From a checkpoint of a small class-conditioned image diffusion model: batches of 128, trained on photos of plants, animals and fungi (iNaturalist).
Rows from block 3 of a small class-conditioned image diffusion model, named by matrix and row number. Rows with one number belong to one channel. Each number is 500 + 50 x the weight over its row's rms, rounded and kept within 0 to 999. All counts start at 0. Numbers have three digits each.
Before each channel's rows are labels from the 100 images, of 14976 (inputs lightly noised), where the channel reaches its highest value: "responds to" is what is common among them. Only what is clearly more common there than usual is listed. The data: photos of plants, animals and fungi (iNaturalist). In brackets: how many of the 100, against the usual share in percent.
# convs0: first 3x3 conv (model.mid.0.convs.0.weight, 288x288x3x3, standardized in use, each kernel summed), inputs 192-287
# convs1: second 3x3 conv (model.mid.0.convs.1.weight, 288x288x3x3, standardized in use, transposed, each kernel summed), outputs 192-287

responds to: order Passeriformes (52 vs 24.9)
convs0.148:520550566503509550506526515524520393475550469486471385580511430436489560554545398507472515458511478476529531491454578456538512562499428492539472518454538601542475490647511581504444574577587543555470510503547492457566503604443503547515518458534527491499507440488422500520351505471512511526
convs1.148:492474516434548509464504513479511448511474543516517552434577481468490494552462560504552454553461483501483504466518402481484486553480617583521549512549467421409564492424516584406537437523562400472516503556543533497473526477575542465432526572437500484582447612455439394510498490563563510485

responds to: class Insecta (59 vs 29.2)
convs0.5:484490519515495493491563453478542564534619544582449547482485451396429441470422504499536479477483557465565478515528397445583491507517377414468489574502532502560569486678583509545574366455541465539430485500483484402460483560354465494488506452530470475442461565502461436454410448484426514430
convs1.5:415370522495559594577500448398394531514478534486552521496538493594470520560573484493514525553431457452508532455459523500435468470477432511533477456486467500446505525506470460449513567529499522447482485433554551554430566505565492506540442501491545431507519448470422521543543402472551476548

responds to: class Aves (88 vs 55)
convs0.156:469450587516529541515501396460447424520438514514573687545483514471533480484511605415450581549478503465498532419510542463513494546458528462554495505486425476500529449447511512487400539568534461517431529542555397467472469528572529507576578462574528501527480516408463503481531583530525506360
convs1.156:478488609439514452478574495491550491470421537475330438498575565481501521542478496445515553465435469538519489520482501525524495459507472564547428565489444496538481404480425456544423408376536503534575499554605539481417462659503358464475395498525500520464452571549474476543490498533499476420

responds to: class Insecta (71 vs 29.2); phylum Arthropoda (71 vs 30.9); order Lepidoptera (33 vs 13.7)
convs0.276:522478509460488459543443528471564489444566455502548400562570490502511502508519350474577491456516554551454455555444454471479519446571589449425446409448456533440505474463590565504457539518526481540529427503412501518457557542413555485528537438497501467567531508514576473511580601524494544470
convs1.276:444571480473527512492588525539469450472464612579513486371450482434471450520390463494463532561465542524562558488531481481394546556476474485469615547533559484549450416424432444495462484476456490444494525492590571456562491513536516522520518503465458572418455461489589472469521547530564536389

responds to: phylum Chordata (92 vs 60.8); class Aves (85 vs 55)
convs0.227:539458474519493479527434439464500490527569391571402603454536483552499541579534488520475354459562481451490522475500484470509486538531518531508510481516555516427511469463365455440476480538513647553483477545495572404526464424474424532444417542420509518526531487551549435516492503521519526495
convs1.227:450550563485683490507509429482438477477480480470563453660506472546528434470505486508544494554539406516479461549501503472528478509579468428459486511512510455616588459529545494534510500487570525438515556521529503460495504489609575553505503602551513453470542527472523526551469436537440429469

responds to: phylum Tracheophyta (25 vs 7.3); kingdom Plantae (25 vs 7.3)
convs0.68:538561369566508538585464446449447550452577511408412470508511476518528499558558528485459545481560511497503537472536559545572503496568538502573548426536609532579558453535528488534412357572507561510528569467501454541429532436489481407535598464489561444488461462451437479385571474589541475407
convs1.68:510423575413395557469568513599509466577441546518511531515589484497490501558441477513511458481503568561463518509537440551505438487514515567593536634467500559405508486465412499444488512458506511434473382553479567521527565523517570549532443449509459524486477599493618524471364402484458519451

responds to: kingdom Plantae (32 vs 7.3); phylum Tracheophyta (32 vs 7.3); class Magnoliopsida (27 vs 5.6)
convs0.267:541706493437507481522480446469528499458569592506450557609504555506572445511559575533445528438499491485472464456515530545465398446440511512517443509550488507471514482599399545545520556445519578546480463536542424439526511455391490451522440437448516439425527500460524615524464447511482510480
convs1.267:529346559467411406546483524512515538491546380573518509543474494504475507551473425523569512495593495443514551523532438551538468356594452508529528413486530534484392428469536494445590493530555519584517483333456548492521426454560534433547571527490590440513493462517469448553493497519554416481

responds to: order Charadriiformes (33 vs 7.6)
convs0.27:496454500536458456462504469471443491478420396405438535435525501507618500514467430508568447584540522621455488552453530590532498552446553350532466531542544511526570534570638556443588649449547501513516427495545497481482571497511524520511579498532528475530520597451461523560651501539460514530
convs1.27:565468572483422443487564514590461492590592586547560526481490524564427524500425498511435482476523465522461578524441480504500518474520558532505461527419574448525491471486517461569440504465512461592490590497480481495459420484497428382541477505521505473509492398513491537496474458547522567447

responds to: phylum Tracheophyta (30 vs 7.3); kingdom Plantae (30 vs 7.3); class Magnoliopsida (27 vs 5.6)
convs0.213:525530455513508499475507569477455631515526568525409477520461528419530511480497416502547427529470598510526555495364483506461597477535563445406433442455510490528559584453472488517400525516485467501544487528424449489540411474394597489487506576485532491517506493501506439506611546549497491483
convs1.213:591472430494552554471591454515503499474480521524529469516479550502571574558422511445448513450420440488476527506500472530474410460473537494487510552524455509505437509458477534517460400545509573491593454506495436457520531493435471500603565487531486513512438515552610507525401467598424491468

responds to: phylum Tracheophyta (30 vs 7.3); kingdom Plantae (30 vs 7.3)
convs0.111:471483490509610508543478561577529558567446425549593404541506532525444575549492516603569464399556431458408474454493431457522501383499474454374466531477520504436477483477462510507380588515492565471525430533503494468415476470483481502488505501442465581516459540580478451508436450475476614437
convs1.111:489443490525510505451561478509533503494504544508425533572511539488506402444493561573516499450544552521480483554546436531502504564534468512536545383509476495529549483489504508498537450500505528496486506529440438505519491508489511500515433504450467500476534483492601572432470463525528558523

responds to: phylum Chordata (98 vs 60.8); class Aves (97 vs 55)
convs0.18:483450509530547518430429373488460512406511477551547515549536553491597556440508431506537450548453523576458522524527492492458440500485468462471544483428482401496560549585417551447458445494521414473532434522542588406475439547317550568466536453550545510537553528425398434476541524458454512491
convs1.18:527502466494474448446546552497493452485506510492416472448498515485542548554460501504432438508397570560564449463504418468412531458425409420504474569521560543544490532556524429559480583491546468548444539522463451501390527489542467438547391556474512529461526502493582585508404529480459444568

responds to: class Aves (99 vs 55); phylum Chordata (99 vs 60.8); order Anseriformes (38 vs 5.5); family: Anatidae (38 vs 5.5)
convs0.179:494478524538446506529552452491482506455329542603458487491502438471534483476534445418517509492521503482522566502465509459567535481531491412377522496506470534457423550534499506504451530507525370492546524542626465503513493445548483499495499463541521584447462504243523443461510480502518471476
convs1.179:532480440497349473536358486475578514490403464446545475565512563495472456535499473548434479499488406448615526532531542507404543573410527559574502397614508537498519490536466480411551508538548461483462511552580490568539481496456479462500516520404518514511542495533516540482502364536481541464

responds to: phylum Arthropoda (78 vs 30.9); class Insecta (73 vs 29.2); order Lepidoptera (37 vs 13.7)
convs0.201:522475555531460501442505480551434396449569460598502441494497529566505573478562558491516424450509402469482492514678523555496546454528516466584505542472524501465460320514559523478417391495451482447435408483451490504479488558454526482481561510450482445430590518680551460496438461526495504364
convs1.201:455516507539569466608495507484387522609423499527487479467440478496449558530473510513620514512604515469509482459418562532554475452538542492355490460499515442569558500593526502437628453528540456461462547520481498438577461436495427431558496529485563527516405419483389458528607513577459547527

responds to: order Lepidoptera (31 vs 13.7)
convs0.191:498428527495515486577489482414568545530590505449549557539456482524546559545527359555555416500493487535497543528518575441512518494507413481541487457506595560534459520546554556572461566493482493537465477450526412549445560456522483511464534544418528454450548541551552558568416546491585490498
convs1.191:633549473421508555482631443523483444526492501486514527474525602435511454423536550515572581512507541474474557407527489519568461513520474465509528494481428475522530463512514497489404462467553536494534495467443517473534453615493441518502515532531458632470535489594483514518544427435541540530

responds to: order Passeriformes (52 vs 24.9)
convs0.249:532461454499453497471484521336530541450541595401493514518535560560528535504575436396503526567438577570554508537488517554473586497530457498441559549481480543506504477522625621616516489490502499524480464487539469422561463463524587480437591506521541505491521465489527472538494513503552424396
convs1.249:524474504486564473457498544489462474539487404549548495492474472444541482458486494455480491426499497500499557485465416409498454479534522477452352427549542519437403544485483562384436457493489610484499473510526585508452503502451475465568558467584400531604478597465476442552555507392460558460

responds to: class Aves (87 vs 55)
convs0.78:511511537532587562563408490520552392446546466451498625510427438478618459566462500491457427532537523479544467521476535509578460541501536569560555578460512584506577409518503422458559516546542484487381572471480436380627481435466488515461553510433520522448579572422539593514564539441480556579
convs1.78:486513457531531442459405533522464452500423484480494465581405544537433509508507518528539553497536507515425569383460517627470506490526461531444458440571471500588516511443495476532538526419563562525570497527530552636404501480547406516586440503576631493536506530543393410437529497553583529497

responds to: kingdom Plantae (30 vs 7.3); phylum Tracheophyta (30 vs 7.3); class Magnoliopsida (25 vs 5.6)
convs0.90:540579503517534443436469471524565490540458500441481387431433528518496461461561470560477467545505490498539483507491465499527458513502404569469560445469536449590513480566565495507469582550501388534535529485476572540436519589358463504513518471458498552508570493439427504437487495445576465591
convs1.90:499420494473456520513507490536548412469595589515581461556576418566506541559444563510538596526500553481479518381440527542456518461414549595547489514559485527426546450446396544570551430503429401524435437541472495519497540398487506500540491436558495474495435486503524451489390469498498553443

responds to: order Charadriiformes (29 vs 7.6)
convs0.105:549502512517539496527500417475422595491412397465467406491528537463548524587509503427465520463544525449470492525341469455528486492508501525463472465463510547459462502517478404542568459508509464424565546551482479461521427440376522525473475521466510547528532471313617530426483511519473483383
convs1.105:438546513609546565494473462443494562627403471496526496488390572519501532529553564579498503542552555516519516551376533474449510470421461478516446541564408448522597551496517506401530571452404586509500419459539532432529520446483428463482368499453588527495471520532466471552437485583452549541

responds to: order Lepidoptera (37 vs 13.7)
convs0.269:506459393453486473451484441475467387488541346519522597469516558543503474485513478495468473495477530527480473530638455534467481403567506463427530546438512489473525438393427502448412543489533449570514464458510489503544514503458484463491557534502504460492473490581553561501476533436457546558
convs1.269:516494493396622531555412533474454484558446578486541491440449534531486538467400512500525545470426557565433527488593534412538493474451549516584539477440501507541528501483553472488503619511420583580475530446376569439538554455478518513573451516458602555498571447387453508492504491450448570440

responds to: order Passeriformes (52 vs 24.9)
convs0.70:543597476528481515559535448445443455534453404398478524530571450514584513560509462582417486472511578486538552497518404468486415433409566579456471457490497524505474546495340472493466525574473479522543453449449476601550581480311532539418538552462559451523506522442466547540504483526536490454
convs1.70:387463513519562464507473546481439514505527485530523485505484419454454489560569557531627513525588504486552510490513544481500492556536477464550418468544534446494549512513476648469551420539563524571495557556536458512522475488532408518491366557515512431447501515490571441470544574529526473485

responds to: phylum Tracheophyta (40 vs 7.3); kingdom Plantae (40 vs 7.3)
convs0.31:460561484476519451432460445496416497471479565506484558552469502462603543504611508440546562514486576538541512521474561530550565510532474436495485519542444529496526513540469544524565489514491525492406476532545418518554459434390606503541469540490536438489438478439611361497564468424421503446
convs1.31:467384489446491500454535556494463563464449505510496517486539524545529558594482450512581467534434576419492530543431478541416542489451453540504505588416618423492472490509492537494487548475546475495463521498523503418448512608543439386448510510505486494541493540473466537488434504486568499578

responds to: phylum Tracheophyta (25 vs 7.3); kingdom Plantae (25 vs 7.3)
convs0.271:491432593522451550529511430551385480507493560461485524413570433533441488500582557568552534572591503539462542492518459501451479442477482544464541555487631395560597490426484535559484524537486459480450505435437470504497556548511562465458407532548485519511496457520462480563542558530530438515
convs1.271:539438484466566456542484536535508471494552509571494506482504463420473500512451469476528491531495636500510536480454525492553489518551512455534526497486488517494510402488514543578461485502520520475500564543474592413532518480583480588509594449506536639470470595470620534536625500537575534538

responds to: phylum Tracheophyta (32 vs 7.3); kingdom Plantae (32 vs 7.3)
convs0.244:446504575526500533565533493577433551573470343475460410522562541518470500498524576460529535530533523500530529479546400444514464495466525464536432436524527531474434523481461439464488438512507442462526536465477493509515510525226500498466512500496498518487514522537580499535535584521507543518
convs1.244:496456454569408488457572512516484436530484523473451524474563502473496437564551509539476466464539529578492602530511408512476465604548475507538458461521499463465528496460454419537495422545497493505534586518514531493491479561466434499443442456413521575496465515487549499492459549584557564560

responds to: phylum Arthropoda (68 vs 30.9); class Insecta (67 vs 29.2); order Lepidoptera (43 vs 13.7)
convs0.69:555409465520493546469460462513568497455470506463393577620485516549481473515483490536487532486511428480443542506514488530419458473479476546472470368414487583498545530569495517537406526520482604603499471485441518578542444500244543503470534485524514460505492456484424531490538505566436452538
convs1.69:511488472516453491362501406575523465550532470606602408540535472425465526454462478517640527563502474540426428373545467517492544513496508515530505687475458490516562494460514475505568453461600587486529615530402529534509461553497515496497513526516485495379478521533545540516563455527496590484

responds to: class Aves (88 vs 55); order Anseriformes (26 vs 5.5); family: Anatidae (26 vs 5.5)
convs0.40:492515546518473515518456516431477419562471532530495569584524531518476522521473498485469483563543539490488537463519517449488496585480526617544576486484509521506510506456444406496504500506536561533524510432508405381520420435586466529459555486472520556444636460473494579445481588524438497554
convs1.40:475613489499494448579468413515514492497453572460480581549502451471436510607473523475494542444573492558446501601534528562474519465553536580509507562500392510459590545524523499431553532506444462523507486568523523551366490489471556564515474519516502446578407584515499521485533455458521478506

responds to: order Passeriformes (53 vs 24.9)
convs0.82:521507455512529522432520572516584551511442548518503461543458523431509440531596375501395523462465379448498439461565522534555520489530465598409530479503448492419509542395460495584530452566511541540576618438467451539532424467532563515562418578432530514498422518515455555551314509507528556616
convs1.82:539642509518537564542375545474406485561521461533558512581444518603388513407487535515564426449506555443525514514492496447459468551407464382512432554482594530532556535466560518449415609454554548547524423461544547551446502537558509500545537462542494590559540625524557485479592524426587461525

responds to: phylum Tracheophyta (36 vs 7.3); kingdom Plantae (36 vs 7.3)
convs0.120:507514497518521526602531509566507533503550610433424473498520464598524559529543475500528523468508484462537488559443387480601450455519484388427446519401522458478473485518454523540409517472470456485492482511589404497471510473522470505378481448482551524484545556396536444515456563499505518496
convs1.120:541459458414452376465426439540484499467431455541532488490485409440487417556470467515515424475472552496431570446583528453465499500555552478481481481545466474439485473468473559500530503519556509476454474550510503479625512543573519522507542476548366530510471386464474507479476480498476564539

responds to: class Aves (89 vs 55); order Charadriiformes (29 vs 7.6)
convs0.147:500521547546555461476553470472501465506327492577504385573481524533530441469540280464539520471530461488497531486471432455481468455563466447428513453567458483536557393528518598522480481501521479488485544542535238430525416516467461442477499549485520534498489494367468465441520504493560452469
convs1.147:494504437483422471505462431456472456593549596496436497518482544528554532510478571423486521525468458545520513529517636439587492446470552575548450480496510485484417504454424510448408453528502575533465491420448449476497557490490470356552537574588512519500559540561492438522446537461491569441

responds to: phylum Arthropoda (61 vs 30.9); class Insecta (60 vs 29.2)
convs0.34:526524565485440510476503507466593420450492489477587447538494536380478483536598556529489498554474637445554482460493571533556553528499427579532551529443533401556511538397527531556570460474481457436537480494553572504405540550373407481454504464454471469557567522342518527447488569528512559442
convs1.34:503461424567545529465512522464529659482542608526456537456487460574502525468463458474552570598414491576460495508475481429557574446505516446433558507477520599490456486546458463414508572543525500562468492468518474565637478532486629497424463592548563464471449475550510417516542470431447517566

responds to: phylum Chordata (97 vs 60.8); class Aves (96 vs 55)
convs0.189:474440583538505506462497398449350458468498488418533677485545459550583566496518477454535472453467435518535483539469518510532450514483486448428527537408568487483478474479545509496558488519556523512530655491514433529484583545610402471454560449485537483504523526334448500471527544523496511553
convs1.189:507536480448489484514501499576669618473474553465481490466497576440430450482435510528431449518546548539461384505537569514514457600454569493506529430467450497528426574525530481465478529520503488493528500537536602518478467511450475629506525520500472485521569486540520489456475380473435530498

responds to: class Aves (90 vs 55); order Passeriformes (69 vs 24.9)
convs0.137:507502437493507545527480496509463492557450472545527371477533554490494584526595430513473449516556508484519506488547503610565554449491418449509486545540508464446455395396518562463468554475506569449486593508413498459495471360458450465513507588473495467432465473503556454510490413496470453443
convs1.137:459503372518603473506521432484485678467398427511419454586433530446527476438494510553468493518593525495502486486517494453480559502495480518452437345558514460530474517504551542399500484523623461562437542492538482523543481499488486472487439478523468421531448464397354433476441570509462551467

responds to: class Mammalia (25 vs 3.5)
convs0.199:514512490506451526580538492464529457506560408468515420541507535474462544485416406554518386516518467434464495458509488494422493447509515473480467482463456512382453415434439411368459523509569542506504571457513461469481419517405620498540493562525508517531465533589548397471528519501544497522
convs1.199:542451536555484498487523451530470496461501463424439534532526499556551632611427454509528511442463414518475539473436407451478473533462576441458559485616426469573517582540476497422449460523494562526602548515488488481465465473424525490538491479494604441509356465490506405560455550600493493443

responds to: order Passeriformes (57 vs 24.9)
convs0.44:584600479486512555450467527456540488547494467602462429490514564556434447551528575440504485468554534505477512474469444432413430502433485506447519541490485572476484526481349566462353474480509470511529527479586578574577580404417445408533539547488466546429435442473484449551433541452548470477
convs1.44:468550429486497504439534461395592519506469513472554526489468490512559530556489494546525531445554559425566480529540595546559510521608469496497484448515611554531465498417492472589536539599498559482520391497444482433387432441470577566459484501527569523589510541544579436565507483575516509582

responds to: phylum Arthropoda (64 vs 30.9)
convs0.277:551468518470469536500516460591487493447423415487607526405492571313400577485411478540492440524484473499496480467478487502554513568516488526489626532391496496429433447536436445453514443521521475471504512502515454506436461509443413523496423480539512493510531475463563468548533486488429581454
convs1.277:525457572553496448539480434530463452483462498484424504553519449504514578541530518573449498454430349523507519437458487514487538505459518481476513544477510546549495539427471475477520488516478498528650514555472544547439480502474575487540569512454529525491483470510470460429478552600607395473

responds to: class Insecta (82 vs 29.2); phylum Arthropoda (82 vs 30.9); order Lepidoptera (39 vs 13.7)
convs0.83:466439556526470505615466433603447513487441441509517572507513509426458438528553619540522580492628493474469470537533482519587471476500508685512494518523453520478570496523398462474511469537476546528525520494497553536524432483531465497527514528493479458513468476486512595481453518539470533431
convs1.83:483577544523616554485411466378551464492520602533467466508438504454463456442496445542481530448485510444589584484474551500443540560477612571519551536550541533617500472508506463480489438486484558536516501453541483549561553513499443477463514400527526522345429428478585481480507476522512487393

responds to: order Anseriformes (27 vs 5.5); family: Anatidae (27 vs 5.5)
convs0.270:509548513448516516500488479541504589497504447657529460478562461554393399537471569420447507488525415407567574493449559402474423461487486466656498511551564494472419517506427454493414550566486457505555476501491664580461543467422522501580508454507530485474521449535573596533445563537574503424
convs1.270:458473532479516526465486569532438434518431505406489547437489598600475509514494463515540460438550576579451499533606411539503442569512491482532563421423492493506606559459567511517549438516495432599465531497518382421506485461514493505497474515527491458584501549545487436481524490516393454484

responds to: kingdom Plantae (47 vs 7.3); phylum Tracheophyta (47 vs 7.3); class Magnoliopsida (26 vs 5.6)
convs0.268:459498520531490577610491539585477480533548473572500476513549490503500487551518531532488718536631484475473506513560539457644393554569549609640464537543550512528552636570493535493503464463518503406469498483523487463479498419486530542400438478436470527501551465541510554473505477517559424458
convs1.268:423518527596587559556491551473579462487549506482505538516481466440390503390455444523458459498543528547525497456569497506545505475431507517512560494501527456522490443502491509515571435438432632528533420536444456497483526498482463600526583432630514488483480476512562551539576428578496439544

responds to: class Aves (91 vs 55); order Passeriformes (63 vs 24.9)
convs0.181:484457491519513565521531467432439468509573540495430389492492536477539467540486446533542440463553483518542553539550571657579566547504379418497509546452570507478443546586548488372479549504527551506534508540525406548495551447452458537516537547508470490472445488493408485503460464557462547388
convs1.181:458438520505465464525528488503477612557506459519481524518484500480486522399495462466487481498526616530434541525501499412484406487539513499448462458488525411431555442562449474524450396519540478515473458581424447438579502476432473480426571500442499539536549436489495536410445579524524524542

responds to: order Passeriformes (55 vs 24.9)
convs0.21:540453422523516494675463553520544437502433470477501436336502559466395482561524469579436498498541434481482499480438537496513472499523464626473499467441555472418541510474361499497465457547494533458561453505486467546513524423457481566490478489508545506452547462529550474549493429521496608537
convs1.21:438494541534476546476533453490600601583440516511356452613443555589533460446467487529458499567493579508546464472536523498505587544464484531543553468548493503578415508485517465411479469472545482564449455486505514533564507564510481516546489510405508473467515434471431650436558509500489504474

responds to: class Aves (87 vs 55); order Anseriformes (35 vs 5.5); family: Anatidae (35 vs 5.5)
convs0.200:563418527485482568473452449498550662362533618485505527502560520494470581456504556424552377496511579568513555499556578495523442531511499457428553470522516528512544569562509498490493459580453416494563580485463590481500476552405524481539488423501516572538487483318521457451538560513475466520
convs1.200:472501468524488508577484531496486398476480541360511546507559543466556449480496432471497539582493461475545423659480437527481493513504463517516533503521481548476473456479487616495523551387488489404425479492566518581504518427569432539424541471492446487431518522480464517599554366509540423444

responds to: order Passeriformes (50 vs 24.9)
convs0.168:532408457492486508457482453460468511563573494585520589556470525343384490506540469427518502515471487508517492489464491521528499596486498482600549537447508576498464391343574494500490498477494523514478485468483390525548523536645518527473480532475524521479470499532570508579540432472491531489
convs1.168:558503601461596578544565491561515426417417465513489410471571437552527540471518584495507510543501570529459490399519537546524523454410500548503373544576488469550545517569500507569472524489507516470510466619562501525489481532471410497570465546458500547526508588465395450512499597540445553498

responds to: class Insecta (86 vs 29.2); phylum Arthropoda (86 vs 30.9)
convs0.256:514367494535541504464491481614478506520519512561446706539446511318381497530456514520508487453533452531414507551505478463458482465513447584520478391477465529493539504540580519460498517471474482543545519453386387508485386515315527494465577538457542470535484485552520490489550452533393460541
convs1.256:483506555593566504545522394459496461524500489562583459541570422502516525528520492468542526494522510460477527448475572558476449543476507493544511601493421448451447485497535451521583433503487707478526528552512523542505496534517494470502440527580472559473454499465439513487617476537503468546

responds to: order Passeriformes (55 vs 24.9)
convs0.47:513441481476500518548536560493649454530588503491515355519531488516486483514491447490437544541493483478617497509592481459470500555468452525469446478522587481464464472453435493570532456531496469445474510502485682550492539456390539540486419441516480503486499505508541520610419502502455495525
convs1.47:374423451583572504509424569475479670558405506457460429434502539503488432435508520532502505532542486457593469440543505453443482628481398520463461448524540517493409486505554593548466484464612417531493466521500559477492509491522456547474490433489546405449450496490410427450519553497468493484

responds to: phylum Chordata (98 vs 60.8); class Aves (92 vs 55); order Charadriiformes (31 vs 7.6)
convs0.188:493347453487522557477547394524478610480574501496486449535558571478517506459459394380507417502493618508449547536464442482524418437468501425460531451437509482511492498480494515477484549501492451447544608436529383544494529556440528568557537465487548550514547534435529543423535515511495504470
convs1.188:513520537519445524482464507464492400521510436539598552448493480523541439483487496500444550508415495516546564389457483453515492555484485417438495516479586476516502481526494431467538394506434498578502519526400497581482499384516489430510487530479457466444533505505619555489417575449495550446

responds to: order Anseriformes (27 vs 5.5); family: Anatidae (27 vs 5.5)
convs0.153:434508523527516467573477507578617535465379523461485523537547461489498477503512590467440567427494494498486519487487397443392451566468463502559479460513506558515475508468481477561564535482451524550459586513477633639455557500558471464501520528541560445442468459457513534562551480546589480482
convs1.153:522561468535568448500504491517447471574571495529462452522476458492475528544535453483501409457530440532480467455532486477520543463507473428466399559507491456471478444587506493537525502472541480523509543478520290457569594606496517508498533503475468501499546540538548453467462463483461437494

responds to: phylum Arthropoda (75 vs 30.9); class Insecta (74 vs 29.2); order Lepidoptera (31 vs 13.7)
convs0.236:499413568516530459485363530515298565590390432451478520469472480445460449499481527539502456504510535531512535547479459517522472559564563525538571513483445557532464586598593545523530483453462422476514552582517514555509512475509413521475477428450538529482457445414566445499452521520483553540
convs1.236:472591478492482530511612489409512482550514518496440518449563539575553597442523523539448524439538559541454476512543492409440457465501458418434507346436459408464503483428475599528494547534430532449496495450583500469522445522506530449561545546496432482455519524473362510553531441507530467461