python train.py --arch="unet" --model="class-conditioned image diffusion model" --dataset="photos of plants, animals and fungi (iNaturalist)" --train_examples=77898 --image_size=32 --horizontal_flip=true --conditioning="class" --objective="epsilon" --cond_dim=256 --targets=["class"] --num_classes=15 --cond_dropout=0.1 --norm="groupnorm" --activation="relu" --weight_standardization=true --widths=[96, 192, 288] --blocks_per_level=1 --scale_shift_norm=false --dropout=0.05 --attention=true --upsampling="nearest_conv" --init="small_normal" --residual_init="none" --optimizer="muon" --muon_scale="match_rms_adamw" --lr=0.0045 --momentum=0.95 --nesterov=true --orthogonalizer="polar_express" --adamw_lr_other_params=0.0019 --steps=10800 --batch_size=128 --epochs=17.7 --lr_schedule="poly" --final_lr_fraction=0.05 --warmup_steps=540 --weight_decay=0.09 --adamw_weight_decay_other_params=0.05
Rows from block 6 of a small class-conditioned image diffusion model, named by matrix and row number. Each number is 128 + 24 x the weight over its row's rms, rounded and kept within 0 to 255. All counts start at 0. Numbers have three digits each.
Before each channel's rows are labels from the 100 images, of 14976 (inputs lightly noised), where the channel reaches its highest value: "top examples" is what is common among them; "patch colour" is the nearest of a few named colours to the mean colour under the peak. Only what is clearly more common there than usual is listed. The data: photos of plants, animals and fungi (iNaturalist).
# convs0: first 3x3 conv (model.decb.0.0.convs.0.weight, 192x384x3x3, standardized in use, each kernel summed), inputs 308-383

top examples: phylum Arthropoda
patch colour: pink
convs0.150:144161114121137125095111112144101116165136122132121116141108132112134118120101122131106101112128107136110144043140138069141160140129091169131126126138136113116124109141154123120129149195134147197123109147099112117128133136143107

top examples: order Lepidoptera
patch colour: brown
convs0.120:158156115127141119138132126165143154104147135134132140131174091146134101145109156107152139089126132099164144117122115151090107135113086127128124105147166106126141160211131132105127106113130152114124102117085112124115150146131126

top examples: phylum Chordata; class Aves
patch colour: black
convs0.131:121124078106121147114089124080110149132075135143101159125121116064110133152102111099119130098159151120100135110177134157138117155095106117142148097121136116167118094060127105107085110088123114122155125117087118149167112145121114

top examples: phylum Arthropoda; class Insecta; order Lepidoptera
patch colour: white
convs0.143:121179107118113101114132131121106118103128117103120125143125125118124106148065119076123097121109112141148156141112122159142114125122126117125139128119155106109094115126117132152087101102149132126139162154179139157144134126134142

top examples: class Aves
patch colour: black
convs0.47:123107119101129122072138173102101112123153129113080136120132151137097148147141124109111080136113134171130157104134122129090161133161140162145091108095105134171161115126102104130119137159134085099108123108093082157143133147121133

top examples: class Aves; phylum Chordata; order Passeriformes
patch colour: brown
convs0.140:132146141143143102131147087171148115135171101133123128142130087133133104089108113142130117091161071129127135116109111160161123107116145146147152146146088141119131138083130134131147162095127120140149085105137144098154113051120105

top examples: phylum Arthropoda
patch colour: brown
convs0.175:125119181112122099135140095150163158130112135126084109096160167139163126135107117099109142111123066127108117144102174110144126139158120143139109140170098145135137132099088143165107101036142128143147159115145143108145127082104152

top examples: order Passeriformes
patch colour: grey
convs0.8:097145105148143127162105208106100140149135113102166096081110143198146131158108120136092136135129124159130119127148144166100112176182144133105097142113128163162133164079148127139143140160109137140128150103166121128124109101129102

top examples: phylum Arthropoda; class Insecta
patch colour: black
convs0.38:124114135107090157101093132093122034148120135119124121111093163114103107175117129120102129200120131118121087136125146112148150129136131088111147099101135040138118115114101126154121064123161132138124120129203142118116147113101149

top examples: class: Aves; order Charadriiformes; order Anseriformes; family: Anatidae
patch colour: grey
convs0.27:069112158108113088171127124099118121106151102154127127096128069081145141127168127175111134074178106160144089079115104148176114068167093126128130149115094185112113114126144125122109152107083069131132144096086127164128073106134132

top examples: phylum Chordata; class Aves; order Passeriformes
patch colour: white
convs0.123:110138133167108156170114100131152109123112107126154161199137129111193178111148126119137126116115117122192141132133147117124114140121131102115100129086153110150153145128141120166078190152106136127105105159088125114112123104117130

top examples: class Aves; order Anseriformes; family: Anatidae; order: Charadriiformes
patch colour: white; pink
convs0.156:173154116122140125118137136166141124119134105114147121120124137147138143123106137128139105132130115128124149118112150154118100147107101129132148107097123119125107147141126139113106149085119136076096135131137121146169145141172150

top examples: class Aves; order Passeriformes
patch colour: grey
convs0.115:074128096113111144143105099119134089166110128164159117131131156115152115112086115156148142128130068096152181100113172110129100155114110082147123118117128097099161139159117104102193133102131087099115129130124137096077129162135117

top examples: class Aves; phylum Chordata; order Anseriformes; family: Anatidae
patch colour: grey
convs0.116:111135151084120005127133130126117085143133143129255099142131160090110118120125108133132135098107105129173091084084142137140135101096141095130127140131173142129126094138145132132146126097101192097144174130100133147127105118140096

top examples: class Aves; order Passeriformes
patch colour: brown
convs0.59:075122092111115127121148132136151156116126149115123132126130119131126122111115124063111155060112080125119127136126048138128127130114144144131134152131152139110153138091124143164127135105143110118131128135082163084129143133138145

top examples: phylum Arthropoda; class Insecta
patch colour: grey
convs0.7:131118110149151141132124085120118156151128164113148122130129115128131101141112134117150126120131118153120140164140135142126153136159182165206149123159144122129102123076174137149130097137179143179159114129108111129113128104079148

top examples: order Coleoptera
patch colour: red
convs0.118:119122098133124151128139092141117152104113152116124132122157137128141103130084119102145118126131138118136142147134127155120115118140111122100131096139146160135154128133126133104135117120119139145135136123124114155162154142103142

top examples: phylum Arthropoda; class Insecta
patch colour: brown
convs0.139:151146126145145109154106160141185128122120128122146119128116102163140114117146146181095135101143076152129076104107070131140125130121111098119130161132108085124140153127113149109140151091104139108139129130123159145118136122165120

top examples: phylum Arthropoda; class Insecta; order Lepidoptera; family: Nymphalidae
patch colour: black
convs0.152:116132203124115135140138082154090103111140134095149062113133137133105109125195102149134160114134094129126113171095143129139152157141109165158108169158072169119161115147197169089152091091136132119161160104114129141128117064140148

top examples: phylum Arthropoda; class Insecta; order Lepidoptera
patch colour: pink
convs0.69:109131132126146120126107147133130136121128138055130123160126105103132145117154111139113128123126142116121103120135125141125123141131121140149114117154105104093145121067137165113141161117130104113130128104132161115123125085139123

top examples: phylum Arthropoda; class Insecta; order Lepidoptera
patch colour: pink; purple
convs0.167:141099136120118116133122165133144116112137128102135126133118120135151169127122137133143119137128118163133112113128127114091119144145122072110109130162141133122152138154110119143139179119105131132097130121149120128107139141158104

top examples: order Charadriiformes
patch colour: white; pink
convs0.32:155127136164146137159135103107152134111144116117127136113139097142119100114099136118090105104127096083141117087164092132152125104126121140165129136141102129090124153116150133093136082149144129113151125111120153143158133130086131

top examples: class Insecta; phylum Arthropoda
patch colour: black
convs0.188:119107122141120130136134059138113149110134113129138142116123113129145118107114121113121098113134127127130096124114144085138125130135115114136141113102131142096187144136116140119143117123121137115095135129137140120152128141116123

top examples: class Aves
patch colour: white
convs0.34:136088111135128152091115150162115104103127114100140133161123133116098161105185124152126141159121114118099127148125105143120151125104119130061119116129138123127138124125144127131124135118094086110097114097060130149105091108140148